config.yaml
model: "image VQ-VAE"
train_examples: 88335
image_size: 48
crop_scale_min: 1
bottleneck: "vq"
encoder_arch: "convnext"
encoder_activation: "relu"
decoder_norm: "groupnorm"
decoder_weight_standardization: false
momentum: 0.95
orthogonalizer: "newton_schulz_5"
steps: 8600
batch_size: 256
epochs: 24.9
warmup_steps: 170
Rows from block 14 of the encoder of a small image VQ-VAE, named by matrix and row number. Rows with one number belong to one neuron. Each number is 500 + 50 x the weight over its row's rms, rounded and kept within 0 to 999. All counts start at 0. Numbers have three digits each. After the name is the row's rms in percent of the matrix's.
After each neuron's rows are labels from the 100 images, of 14848, where the neuron reaches its highest value: "responds to" is what is common among them. Only what is clearly more common there than usual is listed. The data: telescope images of galaxies (Galaxy Zoo DECaLS).
# fc1: MLP up (encoder.blocks.14.mlp.fc1.weight, 1280x320), inputs 0-159
# fc2: MLP down (encoder.blocks.14.mlp.fc2.weight, 320x1280, transposed), outputs 0-159

fc1.306 105:599506501437519488549561520578459486488527535510464436484487474402551466434477421667514451435412528420528537513396465508492554514510496390452550585553521512396492550519534525534487580492471595485474561549512429458562554420457473467434531507491528485507475512527461505517467529465575516473526553529541498515485540456543524475462560467456475387611468488430419465418504499439511369505536467460490536526493501442429529412471537495547459591486439458482534501540430542476553556472571490
fc2.306 051:518496445440460486488493578528466472449554499569473567584489461531525519606575549537493500548502496522585501534504380470559565491547422519460418402522504480544502398601587501491511470502515399510440516520479442443569479523402475474541449505546385486551488416449459541526461483490543508588521590504489374578521517562525480543567428469554515471540446509551431452448527386523453529500569431488403550469626465468464506399507483479557453535505436477499540480588570468498558457529590427
responds to: shape: featured or disk

fc1.442 110:529506523509485480481507451419505607417496488510567489439443571472495485436476516450543455523461458430584401512533460516469426478533445498558578484579495494466462423483472527558460468524473470582525568463576564555509566421523507361569462528393411516541454509465470487467438462485526545460441472554452513552483466501558643441530565545598436468472501501508529476513583490550474519484488523516466572475491405527469568521537517508518449549548454435488448433477430527450467557537566469
fc2.442 091:518537486542473572555451512521568449613473468473559553573495477555406457490472588427628476429531522493499521552532609433565515451480508499511514530433487520533505528529447560519448468476518476486548537484485538524521504487651499568565498419433528492472436421517538558431560531452529530542585467489513565489422460558437509500613515444566602518520496434395449431526454482505576430565464507479491587578430526417428542482486515431483391408544497543468470483552462535495515421479479542
responds to: spiral arms: yes

fc1.237 102:477492453466427438459623522511479412492539406526420501518497482504431488545478552472460469530490524476512497477535444518494487459478543523495552489487608595483476559427588479481430447582496400496370531596488437528526455515581496523586399520457515499526455427459490555436530472566609469545507553477447522513574424591531504514568482553491488481531443510537501528583431545520466507526568488486526519517615508441482490668573459537544537552425545513412460478528506536561428549463495460
fc2.237 093:524512460443465432491519459471495564612461600504465526424473545455452512553435493500569526470550528534526587443565562546410522521582458514468465556440607568510595467544544475467445521500496401484493483534511559506468457451579482424496379501451491437447440616541489541466493475545519470509499415437400455549505472461513500446469514491462560513457594527429509547519413514484454455427443558537514468543465554583516521571573420544509524536471562528569437449559462482536468501498465433
responds to: edge-on disk: no

fc1.243 087:525460495517480535504512473575568482498469508498535468506419528519542486534652449542463505579532481520411549438513511518462454626466445576525556493645540526506522532476499547410469563569449506556554527435487511474489485472493476452376456604443511529486509513509608555408431506520541512463514487446534511547548463522557522561519508460517479616514530498398476554524482402500455495546521555451537528487464492545518527465525479549526473514503453565450544501466495543457480542525495484
fc2.243 137:360468534392557526541455505458501414479460484531496378548474511532497526512495530454474356432637508528446427540489585539487510521502491436445512496527525498395417488528470509489448569715539527523554497409514497451454433458424432450481523490499484481462501426524535473495445442548518473446480470602535525553462463538397457577475481477496594556533584548486555464527512519469545568496529537523553526580512406474508436493436493529440532486541482498519521506455518676500510530736522533
responds to: spiral arms: yes

fc1.491 101:530534580457542521481541446430552411451501516433402497513575566511477474537459505483542453459526568498487525560470484436501464408479504546469499512426492406534433480506461470479478517501494448538472505462485511593541429512503469519504580550544426464522508531569456508573520487495461490501434471503492521441522515542466508490431459480524505530498441455427553445415518550498488543485498416498513559517458519530490530556517529538444495470477382368511539571384478513480476591530552608
fc2.491 087:458465514616538578532484479531612591622505469430560534430408569458532487418507480455466480561546389477506439430525525553535514427458496474457468447477435552480547546554468461486527509429560480457537523588469508486549486490582500517536529553458597507501494513486519412455551473536492536547450539483461539446456496540506513518524511504525497472465505475455499526514507468518434475411534455489527508472488569538525562438451501426561451488545442509461462439450405519508501602481548484
responds to: edge-on disk: no

fc1.107 111:442478520522424519451394465486548480479507508531559500502447446542383530421562488516459541504508493448423591590467485474520467481487456585483594503499480469586479444528441586512477489566565495528561584535515423546461471459504532435521501508559549484510512458498489467494428532573468502575411506533473443485401521479544508492441486470530557466537422476501442602424569457573428578507471529559453525451394538477526459508531485615411518562517505467511384475472524525436536519533521495
fc2.107 066:524511448411450518465466493489531575518502488471583414492586432566484499500484416484515531485554509518532481500388522469494478568587445432531561468603473514431535447492485376408402421545553494563528472530478470533521466408462484495500442503597458481571464507489511476571442473426488520454510491449503478554466525529519502470503534429495451498504564497525483539463460523497509475420518517530456429529544600569494459440549547554534431554488501559500496470495622484537498560494390501
responds to: bar: no

fc1.689 100:508548455544476457560588415566516506583551496549530496451479524501522389535446573509509392573699528551432455499516485484484452508403548514510490518468440485556447449563553521592410528521505415467487470551479495519566557555433488568514459487552594551518530485491611488366462506425387477427454405451520576480482497363530656452485553452514416542435521559484523450495474512522481455515561448520417473536501579462458457507474495572453519487507488517493505414541477515567534418465421495
fc2.689 065:532511517459520450374475576468518549470396466456510509449532506458529602447544484566485561579486426515418486546548589529542493474484488505444471439587472463528429495527507525479473503561427502517487492552491474578386578475571629521547498446573460445542484532639559454457472516515466560461546398419494469498554509513506583520484475495446470405484566510547495471543542595473504505520430471518555493447459474466563461540494451493454470477466525498439367422522546483388441574508507473
responds to: edge-on disk: no; spiral arms: yes

fc1.445 100:479458543516409561463591369469561532503520480507426461498488475550451496494487487568538463483468487466525465495547492495485449548472502554544623632555503503450455516462575593536502492523498596499476508481533576516553538546503564503429493462535576440495457452468574531498518501553518570464557534587491600579426498483411480529461555501508417481553637497480468564605508489517518482581515486544484434513520577454435510424528486413519595579467530538466453584593463500536565478518510481
fc2.445 115:551533483483472473490598500487505448391546508577407420429540526534604453537507424522537576433494452460490513517478457536473508496534583482606439527516513487512412511478555426497613462543479460448555419456487480465641482597426442469425506501548548576485490616485375584532541415456525419430445459436582396593574485478502453490454477515476522489518407485593541498483507479525563581509528475482535472457530556557516544486449496512484614538476463467477592465461455494473564546521459607
responds to: edge-on disk: no; spiral arms: yes

fc1.361 101:465408485538520495530479562570421426529625490552496559371417438515532516468520492495493585502479409591510446578493509539472526545466515570487610500557491493467501505498500542496541533526550498560519520510476510429470512529517511495546443441537454445470497451502452398524556486511582498525445543488474456444482516438408427599475537559464466511432598512511541421456511538478452472448536494454405416415412577386495508517507547538536495519574423528468490480506512516543541457496575469
fc2.361 128:485480493534561469487478477478488451479561580553538539543490555522458556643486553553507469456475460481507583520425493605512551486462444503532390567526569460458500483496411442422448473484540497455480526513482559600542585500485518545469533525404531508440457486574447459574416382621495420562382415490510391487520522463448454518435539525499552462417427505499560427502468566418472520469453429560459453497491462557456521434468472584488551579519591491541392533517515478498533484527481590
responds to: shape: featured or disk; edge-on disk: no; bar: no

fc1.585 123:463500559432556499476584485459510474545480525447530477469396497540466459515559454486524564463449559584504537542484521511507477485573464503478600559472527444447498497621472551515621411435501527518455652582565597566548498664507523531481500509473442483563510529529469445510475509534429515562542495541506490504483471440502505515463542409387479520521554548514403544420459421503521461484498559522665501571551426468536540474464447492508560464518610577577432492516441475497515528522487569
fc2.585 175:530472463569530557450537464522489583460599463530523404455455534421475504468469447548456486552519404524487492532469522506505492462539615469517471508465594539437510553581511501450569419449561514561469553562481518561642483588516554465487571489502589513514518524541452515556502476423497488474493586524492431589545601530439442547499469499372420463493464597506490544476528494554524471494534430502520515399510572503460531433453580428521574512429493507410506473553393503527472466408545447
responds to: spiral arms: yes

fc1.16 105:470493500473561529575418454442499480462533527512469506428438518483527454486448544519510505502475515544418495448576486494472467491535434447423540563509494475464550521427547532370505503471519562438538569497446542416512578521594509519543484506459445413515578500507510489484565480455514548545504489503497448605482486434510503587598493557493473522410429414500451525560422435535459544496485472521577461390452392480393467548490423522535580423475325616444568480479578534529454564482554514
fc2.16 132:435498541482530463549517448486411520510493600487443436483452462428509469488465530505456503480611466525536527576496535592486593521416475506388514501445536517521526497403476450435557569513594479523542392453536529378456543487561582442479483528497446544545482517501443449453463521558550478596458497505485419469499488563422574513533521522558545492459574461607649475478494550525494435478512539521516511522482574492448648470484475531611475437520468495543546385396378446519494637536483469
responds to: bar: no

fc1.718 100:488467612552518417529530443479451461441536406502526515468552556523518505511447446508493425519442560522443555555442448496441450536480545502499425553462516553422502569588561570441496421492509457544410528450563480618507584509444509511528473462481344532531589447593440482460550427512533566520434597502478523487505513481433499412540522578507581428470453498493557439477464460551538471479518502583488424475487520523454479567559457450447501446457514550463508482429489492515444516451533456
fc2.718 070:495470422502428426548498525570479448554516519442540540429474483454535487573530415531501431476553552410494467510568501530522579506526531461468513463423512601526536519511537566514509500449441483534530502529540530522464652434553445520567365522383583516506650491519526442518573514473587420476529450508519555424545512454507512450487411466510496422525538482415463463474442516410499546418431544436533515428507541634545509462564427509436570545435483431547460533515375495517484399495530466
responds to: spiral arms: yes

fc1.363 100:589601541450454493571576499506609522426449506463448463449447514466518473498579445509498497603528411423459493538564443557439470564612527582493549539537470561447479525545528485485473520455608506526521469503522530543535405503529523563522492546507414425463545472433498448531492548569595448538488600491519392533475487594490507471498432493533435524427414547535477512520459594571450499482464443502450479548545539450529491525498522571488522470457555433407585516488409499417550454516529513
fc2.363 136:482503451538479429470494536436514508586459584510432559463486568524515524630412545525517545458489511504525483498500565550534456583532505491577422530505592523479526482446466441415500527429462462471535468564457562553527423511495514489499375547433549548470514615399425568524449362560490558432479452370454409548442432487480432496402516499518556554484603569510485549564494481531410488455488407494530478536477546506474566599442546607431492520521474466523491467515496563575523516452543554
responds to: spiral arms: yes

fc1.468 098:497559460552504487529501420497474450473476452468543511442495435447435427471497436549480439467551547514504478607491459426482414524536506496587496459511506600426508570497590505517495470482557525557505444465579438557506447466509516506563413605544453510520531480434486562460553441464503484460487450510469456530482478508525484477574502489425532550454389510436469486463427558573493520573514551466509443502552534484589423554569459498461537551466482488535504546489426511499452489517476535
fc2.468 072:521427463502494450520429512503495549564392431469476543483513486570545506501508532483524544466524619471558473418581448597473412506522538476507498608353451580516566497487495536529447483373432529568476516520516525499457511472535440474518366520528526456491546585499486516529576618555513522448606524471450533419504506441634448436568462486437445522490547469480527616436483495483463549451502497530529469506497403506479561600490471446520516483462500467465512529438307486531495483483435535
responds to: spiral arms: yes

fc1.254 107:504452458483514492408400565565480506548453481487548487418478508547550542492456517437401515475502477397439423432451493538543435570522478511557530501536496523491417567505607455586566544453493542476456462586449500536526502465454448548496489432548383441491463523516531565645524535506464541477490506562413493469567478486468534499511461472513466563518635475511417519549488495409534549506542503558443485455539508468509470481439490478491507456515535340495462462565522544542569498488462496
fc2.254 127:462567537411468473399409543481490447468458529501495582524536545493488440593454544469651594520530469489462527482557497425491500533447489472682441508491512475570466499433594418517542558489498468532520431508494556487540433532575554546489548523521519524454424519484531543491518447481545540409531458436483449492484492518472521521539556473565606508513441470507474602538413442526557520494463508443510500500483497540522630523460473574510425476626490480506432426514556571425591550532501559
responds to: bar: no

fc1.516 096:604533527560528449438440451360521462552423480523491473404548493491445539497533419458507489488419498507467453543569454474442477519496515463562505475467472469410544522433543573505465518553511527399483623498493441600558560583452470556478537474469604494434500558508500505545557533444556481490459507505537468530563475517504405645580544463534493411500415539505475522534461589505427448551456491417458418568613582520459485536416519549579591521509545603483508487565401544409460439572584571
fc2.516 102:531482492453468503435487510536522492494499487592480405568410508475556422464566476486437402500523516442507519502478423493519550506545446435376568542512468548557610507613531592488503506546536457450583391443534444392491548434499468502479493454541456487435516467571553454504503562431560411566527529527519475451559441564505493598631473476522480497540516415554450435464519458495532509506613483464507499485434504477495527409466462471550456485440457458532553563471399499500477525574480415
responds to: edge-on disk: yes

fc1.431 112:586506515406463553459539555572447490521567539518485508474430487550475450472507518441455474461472448535500454517483536608501485562455544567461492462484513533519507473505555508503458516428467492422597531537428534495482523524507489443504466466466468407561602489520561458514526531471472404515515449519488547500519512471492565468551469517506566554439534556469601419381500500440572546408502485438394484466564323502569456492491465595440477510474543358512602542541538509502450474459550472
fc2.431 093:440581510509414490436444521531459366528550578497521579617495464531511518564482584491512567527468553541482477544465486481542465496516530539568385496537500465497446462436482475371513460525552415559467522560454542545400614464563505579470538508564460584495516542526474627499443494467459518464612503429542407531445455528435544477474499467515515439443461465500525513505498480470546533514460507418423510480397488558533536521491478558508493606545518533496380447574542507415460408505518553
responds to: edge-on disk: no; spiral arms: yes

fc1.554 096:506523459501545451466545492486538464538452456522556474532492458497414560508464524470566511509532487581440491484494435428450428481531532526486488611543474527406483501398430463516481430500464565515562492518531549549579496535422614501455402456582428528455484613464534521522489512437534471377409461583447544403496409423506471498570461498541454439516481478537506421464524559522512463493503462505541469497513533563466448506427456564509475514523422501517566493523526542463438565504463539
fc2.554 090:569513538522522477448505556482554507443514458590478504572353484454523388478551509483448459477518526419509510424478535467469604492510427432413544523510497525536620577600511565460496559594533472395546408431520466362488595418518412518474514453491512509401519439493516469493523523448495459568538523540510511489490522585548499559541538453534480532554566446544452377487516443490504501536611452447588520515513531480463470475427465569466439483484518489571535582546419472497493495530500448
responds to: edge-on disk: yes

fc1.48 095:480462479491540520529504503417519508516381523476481519486445479580412474556449424472513491560479603463414457506425462540460502455504451472455640425488451612486496572460420519530551514422540383517551441537418409529567480611429553571449560497543524391506469554543563469583505526499563466394606518446453546497518533541506505491510533474535530491547526570523502492448466528433494550507515466541385581472451536472503448423509508471480568555489514518474520472472632590505470484602471531
fc2.48 120:514516541481443531456446541514492493397527475556517419493531463459568446462472471507485453414526512430559480503470471471487549461519410550524585422574447589486666532578478558513556489492493426440509370423401445452510507437454492578447496534537490487448478473523529501530485451430578438482443542467485532498568453517523534484543491477442492644540462422496455429463510508486481464498576493445495489468497508558429452399467457500489512638499478475497526556496587476567514514557497454
responds to: shape: featured or disk

fc1.181 106:472572440512515485526461472539509569497580456408444482534551527465412422539548539423471470498542386522479442567551551542500513589453448556448617496534499586489433495473466580593427451481500518534508435492520450522493477501486489458515449451460498449480523551567541492524435488481543456551538404540422556466484482535529547489473574486477579576479654523562505460518635468433449521516553597359471496358541374411578487457490564519447511487518551514614570544488551473497458523471573443
fc2.181 082:494521565523445565523504510501552514575552501478542534579436482501435508558506618472497535434439444464466588609506557540545526486475463576558395557505601519407513498508487474420437479537543405397576532502576565627502488508495473480478508517473472495389447511602498474488428486536469439570439459535511404563423511550387447457493503515490515531418420460467464462491471509445450497474519530514452517571447493519486533459500537487522520520520524514511396479565519498495456465539425610
responds to: shape: featured or disk; edge-on disk: no; bar: no

fc1.649 102:534489449490573504554381561534578453495482443488556480633492484643531549481564540481488583490511476563461443539436417537536534451433501488472548501467473511442496484564538500576484447470464453501485578475474330553518558541484519499502583527521540487512643506540424460540554543462604456502523473452502413583498515499419464505583499602516524491491418456498565536486534499493514457551467495519540449441417482662476577492538537489512502548538518567451451503571541503537603416528437552
fc2.649 072:478423626470581493560398433481470490562519605437525519373486467454523511532476528527471476439535519425521481507471422574523529547373506465473496461452494519505585454506490475567486564404448506535579538566498536470489548499578525489524440587464483591422466507466554424490536438538480499508404498523547480488499523557508513499482450601482579526547554449438547497521547563507489494417498565463578553510532429427514550517510462516541510509625514434540523515554423510490625555516431510
responds to: shape: featured or disk; edge-on disk: no; spiral arms: yes

fc1.334 103:556578573506467455445514520377448516474521509469529515611460526465546527511452632491488499523520630475479537477447363509521467488426506566549537487451407471487485447430551486494410549485606483539543516486587550528514477589577452465522425560470473504427519506541535515493500466515452543413453470513413490516503465500464502560539450538543505504439536551426474428559518490544491428531486528509557448463397434464592411482484502554479538516429513323566573536571509468576506464487447554
fc2.334 080:522538462537529438415525548562496481534464587536529464377506600474552548585451476548590454564497475522407468520539566500436505455471469471448476544483431461552425486539519485468522510447574533519417491516571492514455505549587619514506507470436508474497461510530443562524552539412491482459455468455465459497538511538534618575515564485472560482446497549491478552540472504485499568436448574510450503423526561575476595484518411507503509436553560561486418446533457436450468545396477500
responds to: edge-on disk: no; spiral arms: yes

fc1.62 102:464525545481492573492497464490512515555520589568578508503473442617487422562484491426504524469471435614419535490494369564579612609462425460481455526469564453508492598485465511543455526415438581460531477587516590494460454606455517563496608562553561511549504578551525581482555566485499488563560469465458541472373570516519514469586556386502533486489485484586575533408398470379510468385533440521402514492527417541543503385536501483426490460512404546481509479498492467433417528517479535
fc2.62 066:568417490437426507450551521526573526386550358507502489382538393475508456481428478531440443452510405496473490547452652496388543462492535503453508508498526588424573569561525552481456473508509594554451441500481468520575461487506572528477610457441464542499432483455582552451503465474462485468549486463443527466496507447565523459507483544433429606492511470504508464513550531476578496507476457409455553513537555422486460474515563455469525492500451493423450506580504491547476466495615469
responds to: spiral arms: yes

fc1.140 092:480478576414513533513445437576439452555451596426474479497616435435569441365411523620447538508507613487533506496547458494526582494546480464488509483563473527467542513567515497512550579496618514459460499412469497482505486464527587493471452557493495450570505608599440449547433494556486476476528549479526516516452430433565555573421536567415492474511446495529407482458579483412610466501507475493493562570485542518515490521557496410481513438584519472479490529498449504467541512490597566
fc2.140 078:506508487518561476408596516500526484472497482645422458474441426570539496609502500533493526526514475458435504526476442452594529546586455469532443433495451506536464494516470447525550507646511488558388548536517408515467521529406536566535542600470517452582648429434456476526529460371458510554526567584567524626526536477552511514518507519542478501523491545470550502557541419460440525529495448484535452364483464498487453486591514536442452466545490425528418504510437484482566502672585545
responds to: edge-on disk: no

fc1.154 099:529415516493536523537461497492477452567532578561447391522534461490543462503546499596467474557649495437485520405475558487443497504535543419534491509505476461548548449421506553406463542504501471511513410540529459503449557366500492539513482628479450521472436541477576543522492422474545512523477496480542607445487489480442448540441433478505520461569486539580368492480467468477460467503519425456526543443436486414530478509529530633605509534539534534466465468491498542427502507515429536
fc2.154 071:491491515447450451490508578577555513525496465489540511549510427475446530570415519540501440516535502518448595516536468455509466498536415437437516494521506497443598429597441505506468486482524546529540529483651459515382434324483452481524542459500525428533501432535493474453476529483464489544526531537499494407484458466473495516521501507540557536495490591460452443490543514418444524468443574481505547523550509527511429416568436573529379548523530524545419507481584490511502497579520527
responds to: shape: featured or disk

fc1.577 096:513508456538532464528508503361465537552520444544472547433425535497572603490476468456466518617515512506553487475479472492501481465519492528452574536591468501533500548461481451404609526500571532554446443440593454468446453508467588452523527527524502411473479490493501510478479527458549542499551370553420528527525379500539526624501457420501516431506506483552528546527514477475507459640483445537572351544505591524540405407525463535491492508467529527525501496533480506408579550536515508
fc2.577 122:461497493514429446482512422480539437551480538406532444562479469528458539547548495556541497401510481437521500562478597537574541510533536493462481525477442518495501565474455562508484587524515435398649496429619503440463616476480515543465457433517538466455483492547425561487503451507503483579369468445480544476457452520484491559441508471578505527536579341509484472521471502452461558469526414493530535467401424458476427557507568550472496494511507475512544495532506606530533481547420489
responds to: edge-on disk: no; bar: no

fc1.418 102:514550544485480459555407449479522459561634483468579560522540445474551545472412489530418535445450370489514467494641454475560525519490539513465579555532509497444449455514487523527540493532493489519558479553433504522410495491492553593514552475457477570517406463540488515569460553599605466472534406531443505457528499462447543524417518450456482526540523419440563421518532474478489521534561582450505505488558658497549502562469528374539550526486559373423490452549474506558542454521553593
fc2.418 087:504478467552492470508434563476509450399483563481564492482546484519462527581523480538564590534615410399556510540492400584653534564460470491622486574591513515557484525486440392493486442473536536515528388430458531584463448502503455483487480510534490522385404542598484518558437373570537516497388449508531474466526569597414504482430546518441457411479448393517527463496453498466506539454478467506566464497436497583493553450469492459529529604557535469537486461533509543484496533560460625
responds to: spiral arms: yes

fc1.311 102:545456509531514560547568450537551520533415477493623512446622476564566537514553412461491618537541510457498460482539496435544527464469387492544546490616596452519443488468438487536521473524497434589504521446537445487560539499538369499538523476514459495464580498467602601485483462536526556537438549501525473462529459577484507545465454557568596493535449440482489432573548459473472497468501517500472466604503493413537479500516500530469408397496507468453533496563414497482506445539460464
fc2.311 047:577503423531488468434490557592524515511415486525527414493446523508517554485447474523464444517465490506505544582595420511550494357509476456365523500427455486546563527589501535533480493505519501480530518459569466424583502533532515501540502513493483475421474539476524507463581538548461462553505499593490529499496520583537551623531411552503416565473510555484436536504610527493518470540507486493473532431512531436421509402502478496485494367492440583463538538463436533442453479443539504
responds to: shape: featured or disk; edge-on disk: no; spiral arms: yes

fc1.456 095:444534469568450468605558507544516521440551393464423436509516455448554572429453516534477458545506544476579428485527549558569449436558470496515431537491518536508589523367597605509498469510535552525444563518552402525528424598511454451496556506469519527486493467559459620489505499430510463526500502478471493475495457541493488531475381495555477479472527546490502488394488526487448558462487508449510471467414467538497497563474563558515471522493463498527438596471557479482561428514668540
fc2.456 078:497490458521502500560604473512433453544582459576480494569466377503460418612448544519461516585500536544508472473454463441511510447494470635522489500529552468588531594510473452449477484441520556548482409592512532472381486579448417507547464520437444497464523565512485445444496532478511464451510517519407442588508475409526474487509497521405458477499493505587483532568590505456533524541578550423460462510566521512498537414479476564584461502518489484448585496437634411583513563361545501
responds to: spiral arms: yes

fc1.600 123:519504366496440497487471497510564605457464501570474485502510530479485447526478593443490507497502474523560497535527478414421479503409453480457543472553478393485475522545530531495513488543497444500517478559582436497559518523526516463511465413500471547531460542564608514479518509590449508455509480509636439409490510504484506467484424473419504444553523401455491485514496558527406500562542504496455556571539469482514479516492542490555484475514465406572480534493471544419519534494565536
fc2.600 123:536445516500524498565562448616575499585514481609512379462439528527449591477489460457526462462592431503516447500471546508578528501548527409453470561519557512492467461518475526520495483470503539572436515480512493380428475496546546462454424488533519469570524524492534532478450504371540534500490518509497371497517461493538430469521426623445475404560471481497535494514592539557452548508376500511486531484502581476586476403538480489561459492503488532494544575504481465438461360501498516
responds to: edge-on disk: yes

fc1.286 098:508517486455480495470584569567455421483577583518469479462455418576508542583320489489447499476478464543437505568413488512504486492570488466529619514526533492523563540452543549527536539516479473466496466558585537525536510516626572563430568509364529498431624578491506533512503531522521563594539492573398434488500509466554474540536508487493519463509526547493422494469437473474565537509432406559532596560454553507462418589539504436451524486519488499493460446557503532392506412499389485
fc2.286 068:514536468437530481445520455542506417562509544495466512509504494453485510483439565520470537500538442550428527444426527498494568526480414470523467486590500516547543524496456493455454519542560465476473510581478528551461494465473506582544604517477520403562538483511543491575527500397557542491553529549445486562484478593478451419534570450561517555517581487527438515466452492467524510480546403436436506463522479521453474497639517518451354609487513485517478486467502478573548472589519459
responds to: bar: no

fc1.44 112:575540619445567420496482408573503498527472488497436533485470523489523446592549574483436480434530593481514466572555469438507459446510518405415563505502477472507521572496487519485486436541537546506532473571461548557553554528447503558457496519487539605543472588601551508470454511452434573516524511527563548527529544519461465494522406489465501545523496486475505542437514388507541484561461512506370582486546560514462493511463521524529491497391501476461476505520528510448554409528514497
fc2.44 143:506546483442551439506475477432468497553487516528468583479553623503520493420568447510501483536467588499532525397486492461428459489518533447555514470488451494517526543434533483566553475501427477434446485581425484504492610444506470550486560492548482506545514487518546536580500490546495531417497497480533652477558523445550489465526476379486458444566492459492520558467443440509477562520542426542520441404530443538534475548549478579466466627495500505492508621534578524478579500472515309
responds to: shape: featured or disk; edge-on disk: no; spiral arms: yes