From a checkpoint of a small image VQ-VAE: encoder norm layernorm.
Rows from block 10 of the encoder, named by matrix and row number. Rows with one number belong to one neuron. Each number is 500 + 50 x the weight over its row's rms, rounded and kept within 0 to 999. All counts start at 0. Numbers have three digits each. After the name is the row's rms in percent of the matrix's.
# fc1: MLP up (encoder.blocks.10.mlp.fc1.weight, 1280x320), inputs 0-63
# fc2: MLP down (encoder.blocks.10.mlp.fc2.weight, 320x1280, transposed), outputs 0-63
fc1.924 079:547451459503485444512478409470473398491517437488471428381530509459521514493511581467472608505490497514499511451443491538436511511432507503484489525550550486497434496550540531532508523417508513
fc2.924 020:514535481472420381497568500471526401398473524548463499529501498567463449558481569477494447561552514479531502442510427531472526540447481489454437504503495417539544597488483477459469517489521435
fc1.925 137:608485486432536520560540414494524486492487538485421448478584508473537572613306489587490494531507481544514520598449541539476543578591482516537490554447564489503477579532465524463433539510453490
fc2.925 087:363474554526525472497444459540556476542465402609440616445514328546466534477528528483441512431492481491524522576504476530512533540508462526461514511527606530516507530610518506597567531487478490
fc1.926 085:516542511459518540518548489497491554494535493407511494522438516507569559547554482457456568521502457503537470489466503477456521467533415422516478524550506550536505444474484527585520499593416524
fc2.926 024:510546487506514511551453465489518473482534423489548528430504452504556446465473559448422541447491611516553505476434601436517492541412588548460511471551496527619567445435413475549454468486509452
fc1.927 059:543476562487524473578553552457545467497580576337478540502474447480537479594606446539516546489497509488527454582536522576553456479577435416512501488471543483469497544537512447578518510497477549
fc2.927 019:578512519554521551496485431545452481602551416559549414516570445476510429439431424459505468581518418521508466460525468438537597444542476479515435421445607470526542404522514554501502566453519528
fc1.928 125:487441543489505419490480524524531507532476550541497455543463436486590508552510556450504510449522379514561498511431547475527472457482451562487525503515527506530439465481552508534502461506478463
fc2.928 138:506421456442545530464524530544468500528551394567643433530411455473516471461518533598494572475485536529504408488498496478446592466506454555449556536597532542476507506557542487422531492525445582
fc1.929 123:442477537567576540506620481451442536489404541476493479473478557514486598566578483485493526468550469489496500547498507482605477531497389463514443487538549493433445498501508403511592447577557555
fc2.929 068:536501465488541449525515444534484509554559496503465423546511520519463467558477504506498509533504479515440491551512562499568558530426444596482458410533508513564431533612484435511537587480538482
fc1.930 058:509396492510504564603534466525510551461443533466575480493488540528450551515640390566451509530535490468594498455465523566552473444465467512495565535513515536489609471554469516562509464477528507
fc2.930 029:480466532530562564474506510523409475501498495386490478493447504507552462493521540515549393539422486552557406568549494502493449509508550496536431476541574456486467446528482489454489443578378485
fc1.931 047:450458498457531568473483463543462489394514567472492465470500458435501599517471429436413517464529525523469559575523541445441486534540483580493461538519594511475482588575532560487487415552473539
fc2.931 014:536479528470549589465542441489481509517539517548469527522432473504362502449592513495552587466447498548502455501513493510589568475399557488504522417508629476504465534510541519575484481546479491
fc1.932 067:414432568535499417523493430370460487470375541566552494652389549553568421506553467443457445474570545497565516529510515491561466477441607485514524529397554502517507491460539542450554449546528549
fc2.932 037:540470466522537452403510501521472423543505482489610550525527580452591495580555500498470470509546481532450506459506500550531453498542525484505496486531412501464516504554521426452436374505591484
fc1.933 067:506523553542510568439437484410514495496533511564475494465533474424464411505401418471493496443479540474487435514416550497492555632483515624524541447525582372499569511505630464639487522553452490
fc2.933 026:548417491558424482456455533594514437490528477546455537479435609482562472427499531538528585524521511459486558447413491530495498433489576573473493546460530536519470472498485430475552476490508479
fc1.934 133:564409440532518533461529525462392493529523506608491389539459404562441439535530466533578509474535542516431533559544467513503492455525444521523506468514502515443355524511440511481484520530426515
fc2.934 146:469414535520501570500532371553418472434541524513512421506488446444503658559504393513577479567539468488478502530416492514493439461585409481541558481501512578548532423518454526563645420472509524
fc1.935 097:435542496507491446539395568492531542482445449483560528538579523522484475576465511599476478490577455480402457464508499554425445513473505500473470550470513498531566539451427423519340516481457487
fc2.935 072:536462584562430495515431538440515535543449488532457507524521502557508569537478481492563555517455423440485504491516458550487557442451550465533448497546549499490462543517483456556625493443487585
fc1.936 051:474478488516468477569568549494470561495480610473453462487505501570525534498445423469477489453536486415452482515390506462528520589533487422492465475515645547469463500541537480536530548569509471
fc2.936 031:556370601448534457448529444465493498513484440480425421499480558417593526410429447401507521516516499470483499456429528453562483559578474481448610461501459465462483503458465487370496455504425486
fc1.937 114:465541464498482464524504496575451496488510489520538484574538471532572526491439477483542452491507413509479483517570570537405532494575540587446506412491433531441437465521497538417432497493503474
fc2.937 086:456502429435508586546448504564560516451594541412500567535507536498567522548492507525520522537468472474549640555472565534525499519492563481445395592545515562512491473573431526423496417432457549
fc1.938 034:508534475493501458541543482499563492517459557381518523625521487500581485427447469537471527552520589472503524539403472469527550567557458503481450615508513511452481635509442536559546464556500563
fc2.938 013:450500528518525464553529484588491443504522469553501526513585479525452584523528462544527476618501439493450468508516490474541566497428496608453453507455499459491446452495557454524440501460559584
fc1.939 088:523428475520495401532437474528577560402516508529399436532604555523386482536649429460530628483436462562482546445449490456429491517524480394425443562545470527469494457493515545494476531487446460
fc2.939 082:483409498489424395500468553470496448485535481571583569401469434516528565526559532591520537593547538517472479431508481525548572495508559588539487540543482462529527418519521351474592526524568584
fc1.940 120:553516458551566505520546463486465457505507561532435459590563518564490521444474490498492530511511483545565531512470491554494404402462531541477437528491457501553599441492467473386523537462592409
fc2.940 182:522494390626449421633506496476562416531470391545473533551418504530465571472399494525470465519477496527546479421550539545440466535431465505503471481490544457496475423448460471551575506504486637
fc1.941 063:539496513598533433523440575564510544462512598442516445505540494455472497514480529600554477494507486524515529538629466486522510427397460567461403570458520529470479405558512508468449577459440473
fc2.941 018:578546528541536582501487571483555393514515360534535531493535520486452351552481528462550422538459592458493439478461602488574555533496576553486590488498396434529553493530472507421557498547492457
fc1.942 105:491433526465541507425578424480525535467531490519455573560491532417538587545532497511492538471508545545458520493476536477530485507403450493427505572423501540562428491508543542517534526462497474
fc2.942 066:553453591531499540527486461544420460459500413530512478452459487503504475507480508507566508462512577477546489527476442472530465463524445514501568576437481573524500566537521415544480535523523561
fc1.943 118:445415558423469472507473441455437522468484527551463612530485507506473449539415557513468469497509586476538514483539455492422495474520415570504507424525428477505424515506506528494529464487499473
fc2.943 091:589476531446534455447482533519495434489402507562477586530558512583539526548313519529476462444437483485482528515421511501587464500441491465448530593492553494617444543493413417496461524469531546
fc1.944 121:484512473468544533494501470507552437454417487568510519531470468407508586542604561526514518533500635514555472614435472548539553502501498480509477509342482493540512582525473475535482367536423475
fc2.944 092:537444569513541576510506484469466462453474438542548477481490542555480458535632527518548492498504480489529523492450489512563616544520467491516570471432418610535416522436559516512499507540513532